A small image diffusion model, trained from scratch: arch unet.
Rows from block 4, named by matrix and row number. Rows with one number belong to one channel. Each number is 500 + 50 x the weight over the matrix's rms, rounded and kept within 0 to 999. All counts start at 0. Numbers have three digits each.
# convs0: first 3x3 conv (model.mid.0.convs.0.weight, 288x288x3x3), inputs 143-155, a 3x3 kernel for each
# convs1: second 3x3 conv (model.mid.0.convs.1.weight, 288x288x3x3, transposed), outputs 143-155, a 3x3 kernel for each
convs0.218:514521445471520547462512583607482610413453490621523422534471479502558513484530464387576507492552488538504482455514479415460475535450531585540489506495538514537421481600469524514436499556554487502506473472550485594612484544460474438465453453550513524451499587415522523433469530536474473482511487418459535429490636589396552557651440502483482568453442505
convs0.219:425359472450488509602526563528522450488528421512509444489621461510541377438526445507497490499558538481456477531572586503498443556524520426469516633401434511483500451477524548514511478442515428467602597546492459466486468503584502468517595495499495510491512551514613582524538554514544488508553526441528549623552392510476532462521516466518494442499569476
convs0.220:522458458459534562574501438536515471525480442444536484493549639481406505449511522533474471560534531474524594489459510594459460558580552608554511570443542467487618566503526511505544514487473555439503549503506484518488498561429569523439611482540497495544533530513472558537588449538506470478553508510495439522520564503514476513486524457563475477519544400
convs0.221:531651481418511479451426485409534469405487502545531491522488489597460467580501466426516477509445506566532335490464514508433561550522543498546506425441437543548522567478380436418415533523464536462534545429427457489495547494502596443438458443527537519493525509476485472538603505474632560548584398474477435551393377556405528566527551508524554467488550483
convs0.222:506549461496591517542401533399512534469565462533437518537501435543431513487523529527482480591498469496529507596614633482526440418448505505505420551529484456505561446541418524459508619484491437543511511509428521559585424543515515484520490514404527566429521485448528450560506504543559457494495441382481569441614449546511460490439413479492516599439462562
convs0.223:440530545457530478414470475469511419413539474492337541557454433615470463539451512524532470543538483561494542509498472424470527427564495537516466475523635554512559510479521509492514484546434547527517471506532527602459475558518500510508506485446475529503543507546521509462518566512530493495503538481560537427522542450421431417526422505435478629465463568
convs0.224:491451496448472556460503541470453543463557444448523510482501614458570504553495515495534524511447458475459537589464420607457497522480462547470527517510425502505540532498549459527452516475438482495526453434408474418433521558491474507481511542470469417558439605544393545478432519471471447548481499694530502578508477560420468525479521470500507509486444534
convs0.225:525544612470534474621477404524461580546533429496382491453534491513635503553490534533526442531469504460422356490478517575449520493472492499555486549496575432575424548567439496481544472560509465501495593582532620483444570501398500505483543553613475450516513422516570601524419499502485516490456582479466448489585544455526583507464475512431459505427443464
convs0.226:564473485510554480496460603432552499506472479570475484509542518556525606463412500484589492566456437501437530596521502571468480534537505449497455528530530525431507545387545503437513462531506496488483495468649460461473582526521455475533526512610427462486524503498600538523582533484507539437498405509515439470540468602496498572493587497447542540493505463
convs0.227:526540439548452477586375523514581526516475542500517467474438536456512443500470501564456501510459582486484402436505548448514529549487469536480437540435498434554474469565468602624413522590492471479512479549477471548476437523578460493500429496526510526615532572481440520563542476416439475451542581466469476532571435536485549494581507537476514438498584481
convs0.228:573512552581445503469466553534543552421329450509565528485427488604484511509526387534483470542457483483507486522502505378463455551444555468559510485489511527475502546510551587570537541592469534416519447520512427508525539514533528447511578510510515528481538481529493529468619486443448502491578444454498562532534511524463446433432553531433461496524460547
convs0.229:468399447541472589592493620436587408481447567433508457491541464436535516466478568547498546390531530546478472560519534509474501503572420403532566449456399556492482509462497521403559458425470559526470557455598626397501523506509469461599503471522512419542430450492521460508425494494528550528474457526626472403511540473483435491446521479437516505519491565
convs0.230:512400483514523465563518436604431562572429537425478549570524514460432582437559475388523461442518498425524597615540435579576447529447507527547453487490515484475497464498497487489484505512569441513418553496437435474574495414433549459506487542505520420470470512439515484484464537500505482483466545494547497608533545599384473478497521537529456548458616480
convs0.231:479535487498513468417410483534512463502532410534578544457500405399351416508506401436496462481413586518439562438453526421419436516511425462568511491502450518411510389468464546547587525469413502466478516417599504515575531481532649537588524553453481416515440494630471480516478420503457463461486442468465525419523465524417507497529485542539515456475492437
convs0.232:537518494465425491478481523492465563513513491527568507481474477459507496452553594601519407470542447553499485556503416574405564503535444467544549427514452569478526480509468550375473480580455506581504485464449448414553492456546422472438565417537540539515501471607497482432540448502458502466502509492512516459514450524394479509432524516490498436530498451
convs0.233:429468564479560519503539521489541424565549526487606490447433509496491500509481501495422491556576575543481494528471410467549577571586497497489524523475417490476564563630483585580467473450496489449450522572537396497455508506543430502514536526421553515492566446572556521426549454559518471557546432495416515467557459514544540495502562493447551529408483514
convs0.234:494434502493533444443555522499484517445526524556545470551529506514501577600513489534428510596501513486528529496619402486469521434565512501502472626441406495513458476517515582522511543436528489377557494479445479542602476431540563495567530608491479552454597576492389404523548467510491562497504476533467495519496513443589560513483562479564537490463519452
convs0.235:481482554502597464498524442475567466449451472589592570416554528504486423467461449522539488528498490468484491467544517561515515554426392488460504543524538498538450520447623589414541477508431535454358525463530471437460568524490436541482496565510521442509488479505488494485491504416576467525499481489456540427492466464628526538601449458427398470493573510
convs0.236:500501525519466442548545505430458507470536518459454519488584552412520533549521629478469498508410531457495551514522499456542440534469573501573572476559483563643474441546635444571462582650559563533478527541601529432479567471537589428520528445479508506494518447527472470514484557516503488398522501488531499544623461500534434543463480492531492476459415444
convs0.237:565461571506525614492515496518498414451515591510522457535527528476524471520566541521553462446496491516573531464474473459467465551463499548480488448439527490464464590500474558500544502587496483544572572492408494503525550401555431427599484484483454558503482546459571584588556371513468567494560521496537523436542555450470497413545501587498428511482555507
convs0.238:462531445544557498498478558561569431566400551508485554509483432448498604446459391497488502498512547548492512487520563505435564415443550506540474413430498523486464560489500476470508480423490553490488510497472517433483463490469554455471560472547496462528436476431471529541513551473488579526414574430543416481572542566545498461526545432468498540475474499
convs0.239:544471534491560466478439404528541446499571516437603536464526494503536521525472471422512610521531453566569443467538438500510535505530483387464523459476579503467550459541598561653515523479477404501480503509490521412495509580483510495449523530536469547477532479555563497546609459529497458510430509514524458510475592484612433466443517413526561484479478473
convs0.240:506511491442451468496488508489553476519542516433459542542522592581479578474491458513483462466493396468497510411559502469570511450573616439561511593534507439480509588515497522479524506598543499579538515514442516433529491501535587464478536513584549440538513514495470527466396548425516492452440482535500527535384457553554466521456494454508496473529548471
convs0.241:477495454443452518543585486559489573479468550615505476466476468511514457457503496608489494582464485559393487503464439574418600513535536542383555475492531500429481481570460654507516426526395503416508526503459499540500616590619538457481449519554556490377525480564429536440514498500494530597558400488448490529536512511563477479522509537406514550519529585
convs0.242:513480511487512447519508475592511583447506608564454507502507419455448443483399474560567436488413476506411430490451561435505549523507514470596480502455409481485488571552523546490465484518492516504521458457575433497469472531505484410409551514462506462449433473446524366488441462524510519580525450516568543535453416465461404435426465414462410554566465479
convs0.243:445563483494544551500536393498465501505457527422466501489498537440511512584490499431547517503507468549518441582434455568522551411519549552558487542594568529491461531434528454550534460479461583541531453505448514411473597486542550526416417508510560528530597494457443445468546483549482520488524426409500474507526474483491453534489548524588529509442534409
convs0.244:520479498501435451516456492523452540457504511409445584546553568503448476451523524350475479579463475508488462532554425497545493529509447391474436582536440418607466422476501553561451553570458469447516508395476506463507530508457449560459515467440540507581463486419553492543527463559461393491442515449555418523520429585393416493500519447514460492543443567
convs1.218:500550461477504571449518594397477506454515547442416374481524416488463553555472483487441571433498458472610545572598451376546586486536488574586522455496603547398496350463561506457545565555472558486519442484463549547522487568479521559503493519502512544454537488451458411450560487507419496490483501527517519496521491514494489577420438402528571455552512497
convs1.219:510489531504472474557495453530492521542472614476517539476511482534496483562402497566589483609488438548503487371522444513449519473491465572552524492523537513491452518543484563491466504387458574570568517481551551556480496543488558550587486478506598477412462452486563455493510489517441489438448488514571495420420467579476551523385523481550433489531521505
convs1.220:558548544531507532401498573509497455455482493619499518578514547476477495439421433421519570527525533637485476468509538618449489481504487610487442501497528548502494438514531521579517534503529496391487570523507551483561481510383501478476419510523482450496464535460479555506419452489429567521469496489539510389413544567503594549407487435493460514516435470
convs1.221:493473447493521520477460482527480591512497392511578660538520514567496650453513537451472518529520514539588425530510577513474562531548503473528441543547446591429521493535499560602520473504459492550444429483481496440477500466557505527544485459475470511523560621451494463527545523480553530572481507512421473425524505479491598516501556527390476421454477491
convs1.222:574516545556566529473416545519459466453540472506487570484462564552517474472462508539441462428542507433487539513525519475495489447467360528641451378551479488480425426541515420526447584584567573413552396515564458442494471516507526570576466372449472549535480479553440415480473585448483439481569579547547551489561596529470487502631491426438520520599533578
convs1.223:405591409510475493483576471450514515476566533475483510490484553468433410496477537597517377464496482527486474511474469554550473543515542574485531507491486489577468490411470509480492521439424511430495615555540426448486522546515493436471467519442463517447491532520537488407466499503417333542516430543518454449480529540493444482498494498470567448388453478
convs1.224:503440535488460491422582469557474511504509546460427490459529541473522560474442370372504501526552485541478507472499506461498515523500444579475497473513591462559534543551549508517489534466574441489462522461513591465622509498486541540520549557370408462551356604470527468457535519517564548500522519471496490478516551554439491542531505513485551485467512555
convs1.225:538534492453495478379445523473506514431505530518492498570524517478464461559452455539476453503449489477452489597484465430519533554575571475432462534495429494570526469520571444556589524510592518605483493493447568484527473508435516490454514503541440485475588524532489518486455456498473429457467466538563538489545573556479532594513473531584481504468427579
convs1.226:531564568518416508589516533401528441491453500499456515537528500553487470494461498511533535483482486440470485552549577500539445469485513544524545539465458510463470566572527530534498484428519535489662395506497515465521539559458493481449380465466539513588464466527398508444536469587609644529671589578550408478499436555529551455548451439514414461437422449
convs1.227:495489489432513548566473539452531442538507495528491459420438429470569583471475550466444545533490492452585443403503483473551516528485579504599498533548498538568551547500577435403459564532438503485550537525452499587444413523503533554451388459450457464492381452527518522496522487531559520386438573480480404463533453503517457512598559531483544563448503426
convs1.228:511496575471476486565537559503462506579524493517556450493540464567470465545507472475497564558529543525539507495438468489551526495420481494537506471432460489536465503494575443513510500471517457533470548515611479516462470514520457523553499527474528552466584512520466512595538602528476427456423462531500427413470442522567501435448456538465498425473470536
convs1.229:504386543553509498522521475518578494488526495445559566443556464495471600502467524419492594464471519438403554512526538429449439571512556460607473618521405492477447469496560473488534492428496461426582483623530456532356479588568591420546522589532559474578473487493490507546501455523398442471518403532431474396560485526512521534550581416550482467422603478
convs1.230:508605566414538485504550487558509519540416516455503570541571530448508469462484490485389448491555570518498460542441544467402424441564447367478501509552449485533457530555542498484449524492549494511563484443383521390500496572527507609506567549439485445556433632500526556559487529460462464496523469524444567558449433450506490411504460501570480591486510527
convs1.231:498415495485535474438449489567537398493487463519512598429447414486471495547440477450375621417499524490436542438477395402444417449477463555506469537567463563499459469480550484454434475505505502473474583565522535484538420528484624573493464608505461467535478490564575605501542491454511387526526541524508492532351467615513457438469534555484525493461572515
convs1.232:498542435531475497473610419502573493503440491574444567555510499432434394480553431447507416516493549506488509480445482557472448530490523513426522564469541490611510443488451569595539457525516474539475559547476355629523493442578461592477552519480539475579530431565508456398521398554452518539537443469412606513422537445478514533469528473509573548512484560
convs1.233:488491520481495553485502481468511520483478495583509616447514505498494496439546573555544491538499510509490441493458506544524507422602480507457486492503472521469520488390449540491489533501546487522529491573534520553523478507392472542583462503437516453438536483422404424425567492425542413524433503475555503470517501446397484511514481450524541401532474456
convs1.234:445536526410459417394548541491452516539508510462546441421497443564491468487476455482477492582503419506591538540534472493573476562504462509514547538488577456453454427521459496582493634506481423502475570534509421507461495484489463478477485552539583559508479499460507457518498605451487450497480512490481550467518466464467488481418493504636446524492537542
convs1.235:439514523460483576483491509487513506453484410481432556463500567472476498506498468584528510526450475419521495583497625498487515452484406489576555465514510523543453593503541385511469526578485422527390383504491537483519493518554564505359538611550510506432460472518491501630522492464553448440474476561527466542550442436537547606531572553526500523440554496
convs1.236:468397405516436468446540543582583470557497522474496553517485483488493508521521579487490545502562528487508444447464517526498449498564483472493402593435544517475541447570536538540530446461634463527513478527529488533467516462619517515538504395468500530460468505604475467457537521500530556429457445519511495480500567568499374567440538448463498475571431500
convs1.237:520484509572527581445497505508516549580524506522509568480386415484509482501503456470508507372553490555484493479504423563471467522561492424424531439468581524509573497448452518527469503535523532489570549486520497524521445496558545419551495496474485478508529521512517484534434462455517448560526519545471426433393558461478513475434563449478514436459566556
convs1.238:550488563549517520505531467501534470497554552502431500539618512515570492479470534567353521630517548567527416514535555449538524467557442449589398428462508521496432518556490465552525462489569449465476469516442523465477576516477553466431470521532464484459531532386500546441486504441592383514372521497433546545483475488485476491458439565537456448385442445
convs1.239:562493615547474445514377503578552484523565528378523482500583530504484491486485466472478527502530501515439508542474422576482420504477471443356521472453440516491555585395565415436515479452528480447490394495502515495475462490503559538446448419626522517463561442567447483519444627463545457536493519487437440500496499452403518481499472521528439597465449555
convs1.240:540496510458579516512541457504548486502474429441452588592510425488539483482537439426524508505527382446476489435483557514559427488541442522560527577553414409486480546471531586517446399526552557541523431507498546557452449499495528440414420461456369479449418508517508525392546512511435611486565498436567443596488479499531480468398505479562548455487565527
convs1.241:492458568486465491554478527483502487417514519502547472505446523513461535527434518521463491533513558451484455514494468494520552477476491480423469517487507457405473372566452509573472441506559493438538559527511457443509428492457391590544507499512541528536438431513485510542449583579525510481479530451480451473427556428504610520521436525576587543586576479
convs1.242:496566538466469545476546465501478527447518485426534558546455484683581470491504502524427501579515449496566565566535600532536555453551570494443426561561587518505487434455570409561440492603527421509509552427518490501558533555430483538453537452509472544488542481513505562557436482449479462529402493549560512502542532562554389439575487448498495568517572551
convs1.243:429557524591591510511601533506478451493564554525500481481439481454398466592496494489485441510520488519568471456534532528549487600488546404469504518418495437572491527482616454467529496523502522488487438514422497514546461479401439527498470469452508453504544541541459468593505469519493591508461497439472493534527443496518581431462480498552400543469453408
convs1.244:528484447479484439581489509508543449554414539473533500496456590527530512538519530505543525491501545498579513520470472475399459494400560434485536489415463532474526450412507554448546489412463389454435457505463448341477467398436488536575511438470492482580531517509460505404495532472536523443492498514524457485474626516539549589502426441476466512450484606