Rows from block 3 of a small image diffusion model, named by matrix and row number. Rows with one number belong to one channel. Each number is 500 + 25 x the weight over its row's rms, rounded and kept within 0 to 999. All counts start at 0. Numbers have three digits each.
After each channel's rows are labels from the 100 images, of 14976 (inputs lightly noised), where the channel reaches its highest value: "place" is the part of the image that holds the peak; "patch colour" is the nearest of a few named colours to the mean colour under the peak. Only what is clearly more common there than usual is listed. The data: regions of photos with short descriptions (Visual Genome).
# convs0: first 3x3 conv (model.enc.1.1.convs.0.weight, 192x192x3x3, each kernel summed), inputs 96-191
# convs1: second 3x3 conv (model.enc.1.1.convs.1.weight, 192x192x3x3, transposed, each kernel summed), outputs 96-191

convs0.109:490468506482499499475486498482495501498548508486482480476499485556482519499465478500551508500474534477524490496501514538495516480420515504503466475522496506487507489533507533480525570490559516501498526535531486488477476512516504515516541510499460524500474493530514546504510509483476537470
convs1.109:484496488516493442496520481486510492513476490509505472464534469479460509527500512458498523474481458492521500522481475496521482535486539492524537510520507528438472530517469492466506501508446442463493551495475489516503526471476500526514503541498521519457455476497438504473472520499484513520
place: bottom left
patch colour: white

convs0.128:515439472504481490515487440466478492481453482447480471487515502433477462496513484477495486479476521484469473482505454478472523486492437495512545473491515492474508492489509478490508476474466468506476477446540501473520482493505500471486492497527494479496495487514445491503551481473534516493
convs1.128:487490475543523478517488511481463490490497475443534527541477498467455515480463458516479466508472479479518513470502503510528491493499495508484447536500485516468532521454492497484476478540503482489536529499488473519525530493495504491523485515490473522513567515482503515488506504555475525445
place: top right
patch colour: white

convs0.30:506458469481494474556470511499452487526481489460494502524500494478461508454479489486452443481492468470507531517485485458411504437469473476465464499462505507466482503469519513476475501520526481515492547470510494521491485537486486480458499477487524505489513463493472455485491493465489475464
convs1.30:447506507494478507492504474510514509480515486536492504463509484502509503473512515492548527507432534521561526496523464468476483542483520494495535452505516504542462505515504468535494503467455517458515488490520511456468498502506478524484511501514497513513493498542499503521484476464461455492
place: top left
patch colour: white

convs0.27:515462497487460474507444482535470464495481483417470485468480489488428447488523515488478519509502533473481481499513510496456515507444514486486541476493486541463479537511481469471491496505495484527515495506519537484479465478484492501499439506476509507496483478468510494502489463456475498520
convs1.27:456549495499497471448508518518472482484530517488541512498495514511478501511493466466512512524516514501556495497477513520506502464502502527505476534498507543448530502453525496493488469516525484502507456500500531509476521520527482481530525498446495486503474478523505525553497468520477488500
place: top left; top centre
patch colour: white

convs0.71:487513517448538499497539500505490484519497482506470492490534545467544547485513460555500520552504458505501515486519554465510516531489517531500476526517507515471512490513522504580497513487507507511466513526485502499527518473499517531483494512530488472526506512491447518523516480495483491498
convs1.71:440509533514498526462505472552486468484510545478494495498541451536501526534551517534533438542508525519490503462483542528500458459484505495493503508473493509480494537518501537498562528487459463509490469510485520506490498494567502518532498480535501509495509438508504510488493470476511500503
place: top left
patch colour: white

convs0.112:508512520510510496441492500561481501505459515485549493463480460535539459503505511504501524458498490517513462483481483508524479448506512472493518519520520543504516515554506511552478541518507510483487515477490482477537496490510503538513492473488450518480514528489511543496513495471500574506
convs1.112:478496500489487503541470477549524457541535480496459534481532527501499479495472561466543490513502520497455493507472458541456521490489499509514493453525472490530478506470498442489522526536504477502532501477553490500460548489519540477486522504476491512491480520467494515536491509483498526472
place: top centre
patch colour: white