{
  "model": "image diffusion model",
  "dataset": "regions of photos with short descriptions (Visual Genome)",
  "train_examples": 50862,
  "image_size": 32,
  "grayscale": true,
  "horizontal_flip": true,
  "conditioning": "none",
  "arch": "unet",
  "objective": "epsilon",
  "cond_dim": 128,
  "norm": "groupnorm",
  "hidden_act": "silu",
  "weight_standardization": false,
  "widths": [96, 192, 288],
  "blocks_per_level": 2,
  "scale_shift_norm": true,
  "attention": false,
  "upsampling": "nearest_conv",
  "init": "small_normal",
  "residual_init": "scaled_by_depth",
  "optimizer": "adamw",
  "learning_rate": 0.0018,
  "beta1": 0.9,
  "beta2": 0.999,
  "eps": 1e-06,
  "max_grad_norm": 3.0,
  "gradient_noise": 0.3,
  "max_steps": 25300,
  "batch_size": 128,
  "epochs": 63.7,
  "lr_schedule": "cosine",
  "final_lr_fraction": 0.1,
  "warmup_steps": 1260,
  "weight_decay": 0.04
}
Rows from block 5 of a small image diffusion model, named by matrix and row number. Rows with one number belong to one channel. Each number is 50 + 10 x the weight over its row's rms, rounded and kept within 0 to 99. All counts start at 0.
Before each channel's rows are labels from the 100 images, of 14976 (inputs lightly noised), where the channel reaches its highest value: "patch colour" is the nearest of a few named colours to the mean colour under the peak. Only what is clearly more common there than usual is listed. The data: regions of photos with short descriptions (Visual Genome). In brackets: how many of the 100, against the usual share in percent.
# convs0: first 3x3 conv (model.mid.1.convs.0.weight, 288x288x3x3, each kernel summed), inputs 0-95
# convs1: second 3x3 conv (model.mid.1.convs.1.weight, 288x288x3x3, transposed, each kernel summed), outputs 0-95

patch colour: white (44 vs 8.8)
convs0.130:51 42 37 45 40 57 73 40 62 51 35 48 34 49 44 56 46 57 65 52 29 39 48 68 56 35 51 51 51 59 71 40 45 58 47 50 53 40 42 52 59 47 50 40 45 64 46 48 54 64 30 48 37 51 67 65 39 19 55 55 47 64 37 45 31 62 40 51 38 55 33 48 50 48 70 45 44 44 41 39 47 46 39 67 69 38 41 50 56 60 66 51 55 58 49 49
convs1.130:59 53 60 40 47 35 58 63 33 48 50 59 49 58 51 31 54 56 65 50 44 55 60 47 47 39 39 29 55 43 43 48 49 55 51 36 70 39 39 39 51 47 64 57 45 58 33 61 53 52 41 58 49 54 35 63 26 62 43 56 46 42 49 56 57 49 50 46 49 48 53 42 60 31 62 55 63 41 53 60 49 45 39 54 61 61 56 47 45 50 62 52 56 34 66 39

patch colour: black (49 vs 23.5)
convs0.165:67 48 34 44 56 46 51 44 48 54 50 55 64 52 61 45 41 70 39 51 59 39 41 43 42 58 65 70 52 49 44 39 54 26 77 59 43 58 57 34 77 58 74 49 40 48 41 52 45 80 44 44 48 67 54 50 70 43 72 39 30 56 50 50 48 37 51 55 43 47 44 37 47 68 48 52 52 57 41 49 30 46 52 27 47 45 62 53 54 32 39 41 49 56 51 37
convs1.165:50 55 52 59 42 24 53 53 68 39 50 60 54 60 54 51 58 51 43 65 68 50 47 39 60 42 42 58 55 58 66 45 48 53 50 46 49 33 52 39 61 51 44 45 33 56 39 50 53 62 59 62 44 40 44 51 42 71 36 51 53 41 30 56 45 62 52 50 46 37 49 47 25 52 36 41 55 36 59 53 46 51 32 50 45 41 54 60 42 32 57 40 47 47 48 62

patch colour: white (27 vs 8.8)
convs0.128:69 55 58 72 59 72 55 31 65 61 44 55 34 35 56 32 39 64 48 53 45 59 44 62 49 55 60 49 49 57 34 46 42 52 62 52 53 59 39 53 55 48 44 53 45 37 46 50 36 70 46 77 53 27 49 57 49 53 54 40 42 41 64 49 72 57 60 59 69 52 44 52 59 57 41 41 56 70 62 45 50 41 53 53 50 63 47 40 45 53 54 58 41 53 57 56
convs1.128:56 52 54 68 41 48 59 50 48 32 45 54 34 71 63 56 53 53 55 47 55 45 57 60 48 41 23 49 36 57 53 44 37 61 56 45 64 59 46 61 43 59 77 44 53 62 49 52 33 46 39 64 18 47 42 50 50 53 43 49 52 39 44 38 39 56 64 62 60 53 51 48 66 47 67 41 34 47 61 55 45 57 55 53 46 44 77 43 44 45 52 31 47 53 32 45

patch colour: white (39 vs 8.8)
convs0.69:56 50 51 57 55 48 48 74 49 63 38 33 40 50 30 47 45 55 36 49 37 47 49 55 67 33 42 49 47 53 48 71 57 55 48 52 52 28 47 61 49 34 65 40 24 52 57 58 59 65 44 57 55 54 55 41 47 36 55 47 49 42 38 58 59 32 49 52 56 50 41 65 61 49 64 35 54 59 45 28 59 50 49 55 22 61 46 40 54 51 66 71 52 66 43 54
convs1.69:57 43 61 38 63 57 43 51 37 46 55 56 48 51 55 53 54 40 57 46 58 40 31 58 50 51 39 55 40 58 42 58 65 65 52 52 66 60 54 57 54 48 67 29 53 66 50 45 68 64 61 30 47 59 57 58 45 60 61 58 37 48 40 36 56 45 44 47 41 25 52 50 55 58 56 52 53 55 43 34 34 47 46 41 52 55 42 49 57 38 45 53 70 60 37 45

patch colour: white (27 vs 8.8)
convs0.252:40 55 57 56 55 54 49 50 47 44 58 45 61 78 47 24 65 48 46 46 33 26 38 57 61 54 51 49 52 55 56 41 41 50 63 53 55 45 41 51 40 62 42 48 54 77 47 44 56 65 56 61 49 50 43 70 47 45 52 44 38 41 45 58 50 50 30 51 63 54 36 68 60 49 52 63 53 40 40 43 54 51 45 21 56 45 43 59 57 40 55 75 39 46 32 36
convs1.252:47 37 51 59 33 54 62 45 60 51 48 49 39 55 61 49 55 39 46 57 29 48 62 42 44 22 58 59 53 51 64 26 36 55 30 48 56 51 47 34 47 57 51 63 49 43 46 43 45 69 43 33 33 59 19 46 49 48 45 62 49 36 47 51 35 50 43 52 57 54 39 59 43 39 64 58 54 54 59 46 44 66 43 68 65 44 49 69 45 53 59 36 51 36 65 55

patch colour: white (26 vs 8.8)
convs0.229:53 69 53 46 48 57 65 38 47 58 51 56 54 29 47 56 51 53 61 44 48 44 62 58 60 53 46 43 57 48 49 61 29 47 48 47 53 72 47 40 30 55 50 44 50 38 46 39 59 55 53 42 50 44 45 52 35 55 64 65 55 58 50 53 57 52 50 59 49 34 46 50 52 70 40 46 44 40 48 49 67 41 59 61 46 48 39 52 26 30 43 68 62 44 62 53
convs1.229:58 59 58 42 70 52 67 69 61 49 48 40 61 63 65 59 47 36 61 52 41 45 41 38 45 43 55 48 50 41 52 48 55 85 54 45 53 50 74 55 50 29 54 55 50 53 54 55 30 39 53 71 54 40 48 54 63 46 64 47 47 58 53 45 66 62 55 53 50 48 44 37 61 46 57 63 59 48 48 41 42 57 48 51 43 44 31 53 43 36 56 55 64 52 48 65

patch colour: white (26 vs 8.8)
convs0.34:44 38 60 48 53 46 45 43 50 46 51 53 44 71 52 51 31 33 49 52 56 63 59 45 30 50 50 79 57 46 38 48 22 44 59 47 57 49 30 54 42 61 68 44 42 37 62 44 49 50 53 48 59 52 44 54 46 56 36 50 62 64 48 53 24 51 49 51 56 55 50 42 62 53 39 68 51 69 54 61 52 37 47 62 51 56 69 60 44 59 47 44 42 66 52 35
convs1.34:54 64 49 57 69 46 44 57 48 55 38 44 34 48 75 52 39 49 48 57 64 74 39 54 62 56 53 54 74 35 52 44 44 61 62 56 55 40 56 53 34 44 62 66 56 53 49 54 43 41 61 56 81 63 53 35 60 53 56 43 71 52 48 53 45 53 59 51 50 70 60 65 52 57 49 53 57 59 44 48 38 30 41 57 32 32 48 62 32 36 50 54 54 45 59 51

patch colour: white (26 vs 8.8)
convs0.206:43 30 48 32 51 48 54 54 50 75 66 36 48 50 42 48 45 39 46 54 53 44 63 45 49 36 66 55 46 61 53 66 37 46 64 60 48 52 48 54 48 60 58 64 44 63 42 27 53 61 42 56 43 45 39 38 68 51 44 61 45 66 44 46 58 62 63 40 46 44 60 54 42 37 51 41 35 41 46 48 28 43 46 50 51 62 45 41 62 52 36 55 61 39 38 54
convs1.206:62 59 56 46 63 53 53 49 45 48 52 58 34 60 44 45 69 56 43 35 63 37 33 41 59 45 44 54 58 64 51 43 31 46 61 50 46 56 40 52 56 42 48 56 57 46 55 65 46 53 57 51 42 62 62 39 46 48 64 51 56 43 58 62 34 55 39 54 37 53 23 63 40 47 52 48 42 40 66 63 39 58 46 56 32 57 61 58 47 46 38 47 54 28 63 41

patch colour: black (58 vs 23.5)
convs0.58:44 52 60 61 51 53 51 41 41 59 35 31 64 39 62 43 40 57 54 48 46 45 34 43 46 57 40 60 35 46 45 50 47 56 53 46 42 54 71 39 35 65 38 57 55 49 40 40 40 61 52 58 66 53 53 55 41 38 53 38 40 54 64 61 63 54 42 46 52 62 54 57 31 55 48 64 39 46 27 47 65 57 54 49 53 51 69 53 49 55 50 44 77 38 61 65
convs1.58:63 55 52 64 50 41 41 57 46 53 44 53 59 36 52 40 42 38 62 42 38 46 66 49 42 38 54 55 44 58 39 46 62 50 58 58 72 54 58 59 55 57 49 39 35 35 69 67 29 43 52 55 49 50 41 48 47 47 56 45 50 41 58 54 47 52 51 59 56 65 39 42 37 56 38 53 46 45 58 56 77 62 73 62 54 46 50 51 52 41 42 49 68 31 52 62

patch colour: black (53 vs 23.5)
convs0.272:61 55 46 49 74 33 55 54 71 59 56 42 47 40 53 54 56 56 56 59 50 55 42 48 51 78 59 48 37 34 50 68 50 40 47 75 51 69 42 51 61 47 36 36 34 58 24 53 53 53 42 56 54 62 48 60 53 53 47 60 42 63 51 49 47 60 43 36 37 57 46 40 25 39 51 50 61 62 59 53 44 64 39 60 49 59 50 59 48 19 54 37 45 42 39 47
convs1.272:25 39 33 52 46 62 51 53 36 49 45 29 41 48 54 43 55 67 39 55 54 66 39 64 61 59 46 66 39 47 33 69 35 36 41 61 54 32 34 40 33 55 51 57 56 57 38 59 60 53 59 28 42 42 66 39 46 56 33 64 48 52 57 49 49 39 60 41 51 52 55 63 55 33 54 45 46 43 41 60 50 55 41 52 39 61 46 37 55 51 18 64 52 40 59 54

patch colour: black (60 vs 23.5)
convs0.244:59 37 47 42 66 32 57 45 40 48 55 57 53 33 43 45 63 52 55 49 45 45 45 56 54 52 67 43 60 38 35 60 72 33 35 48 63 53 56 68 25 52 42 53 53 53 44 48 56 47 63 46 38 51 38 42 46 60 51 49 41 55 36 50 35 42 46 63 69 62 49 34 45 50 56 57 44 35 40 65 54 65 47 55 56 69 40 46 43 55 37 51 49 58 49 62
convs1.244:48 38 43 64 50 57 53 53 49 56 51 65 56 54 50 49 49 49 40 59 42 66 35 45 42 44 54 52 53 47 45 45 66 38 67 73 44 61 37 50 37 57 52 57 29 50 37 49 50 71 63 53 51 53 37 59 63 47 35 44 46 39 42 60 39 65 51 49 47 44 58 45 58 43 49 52 41 45 53 42 51 61 41 45 58 62 58 41 57 44 55 32 58 45 41 30

patch colour: black (47 vs 23.5)
convs0.283:41 53 40 48 33 52 40 36 41 33 42 72 53 64 52 58 56 38 60 43 50 48 40 42 50 52 42 48 42 43 54 55 52 37 48 43 53 66 32 49 59 53 32 47 57 52 50 28 53 55 31 54 58 62 56 58 56 48 52 51 43 57 49 45 50 42 47 64 49 41 55 39 47 40 54 46 33 41 54 49 55 58 42 42 37 51 55 63 49 42 48 46 56 35 59 51
convs1.283:63 39 43 38 41 56 52 44 62 58 55 41 44 60 57 50 63 56 60 43 41 32 54 29 37 57 34 36 54 45 37 36 51 60 46 45 66 51 51 34 69 37 49 50 35 46 69 43 49 51 55 37 58 40 54 58 55 41 40 48 57 53 40 49 34 54 43 60 39 53 61 43 62 29 53 40 66 62 40 47 61 54 47 39 56 36 48 47 42 44 41 69 69 56 80 64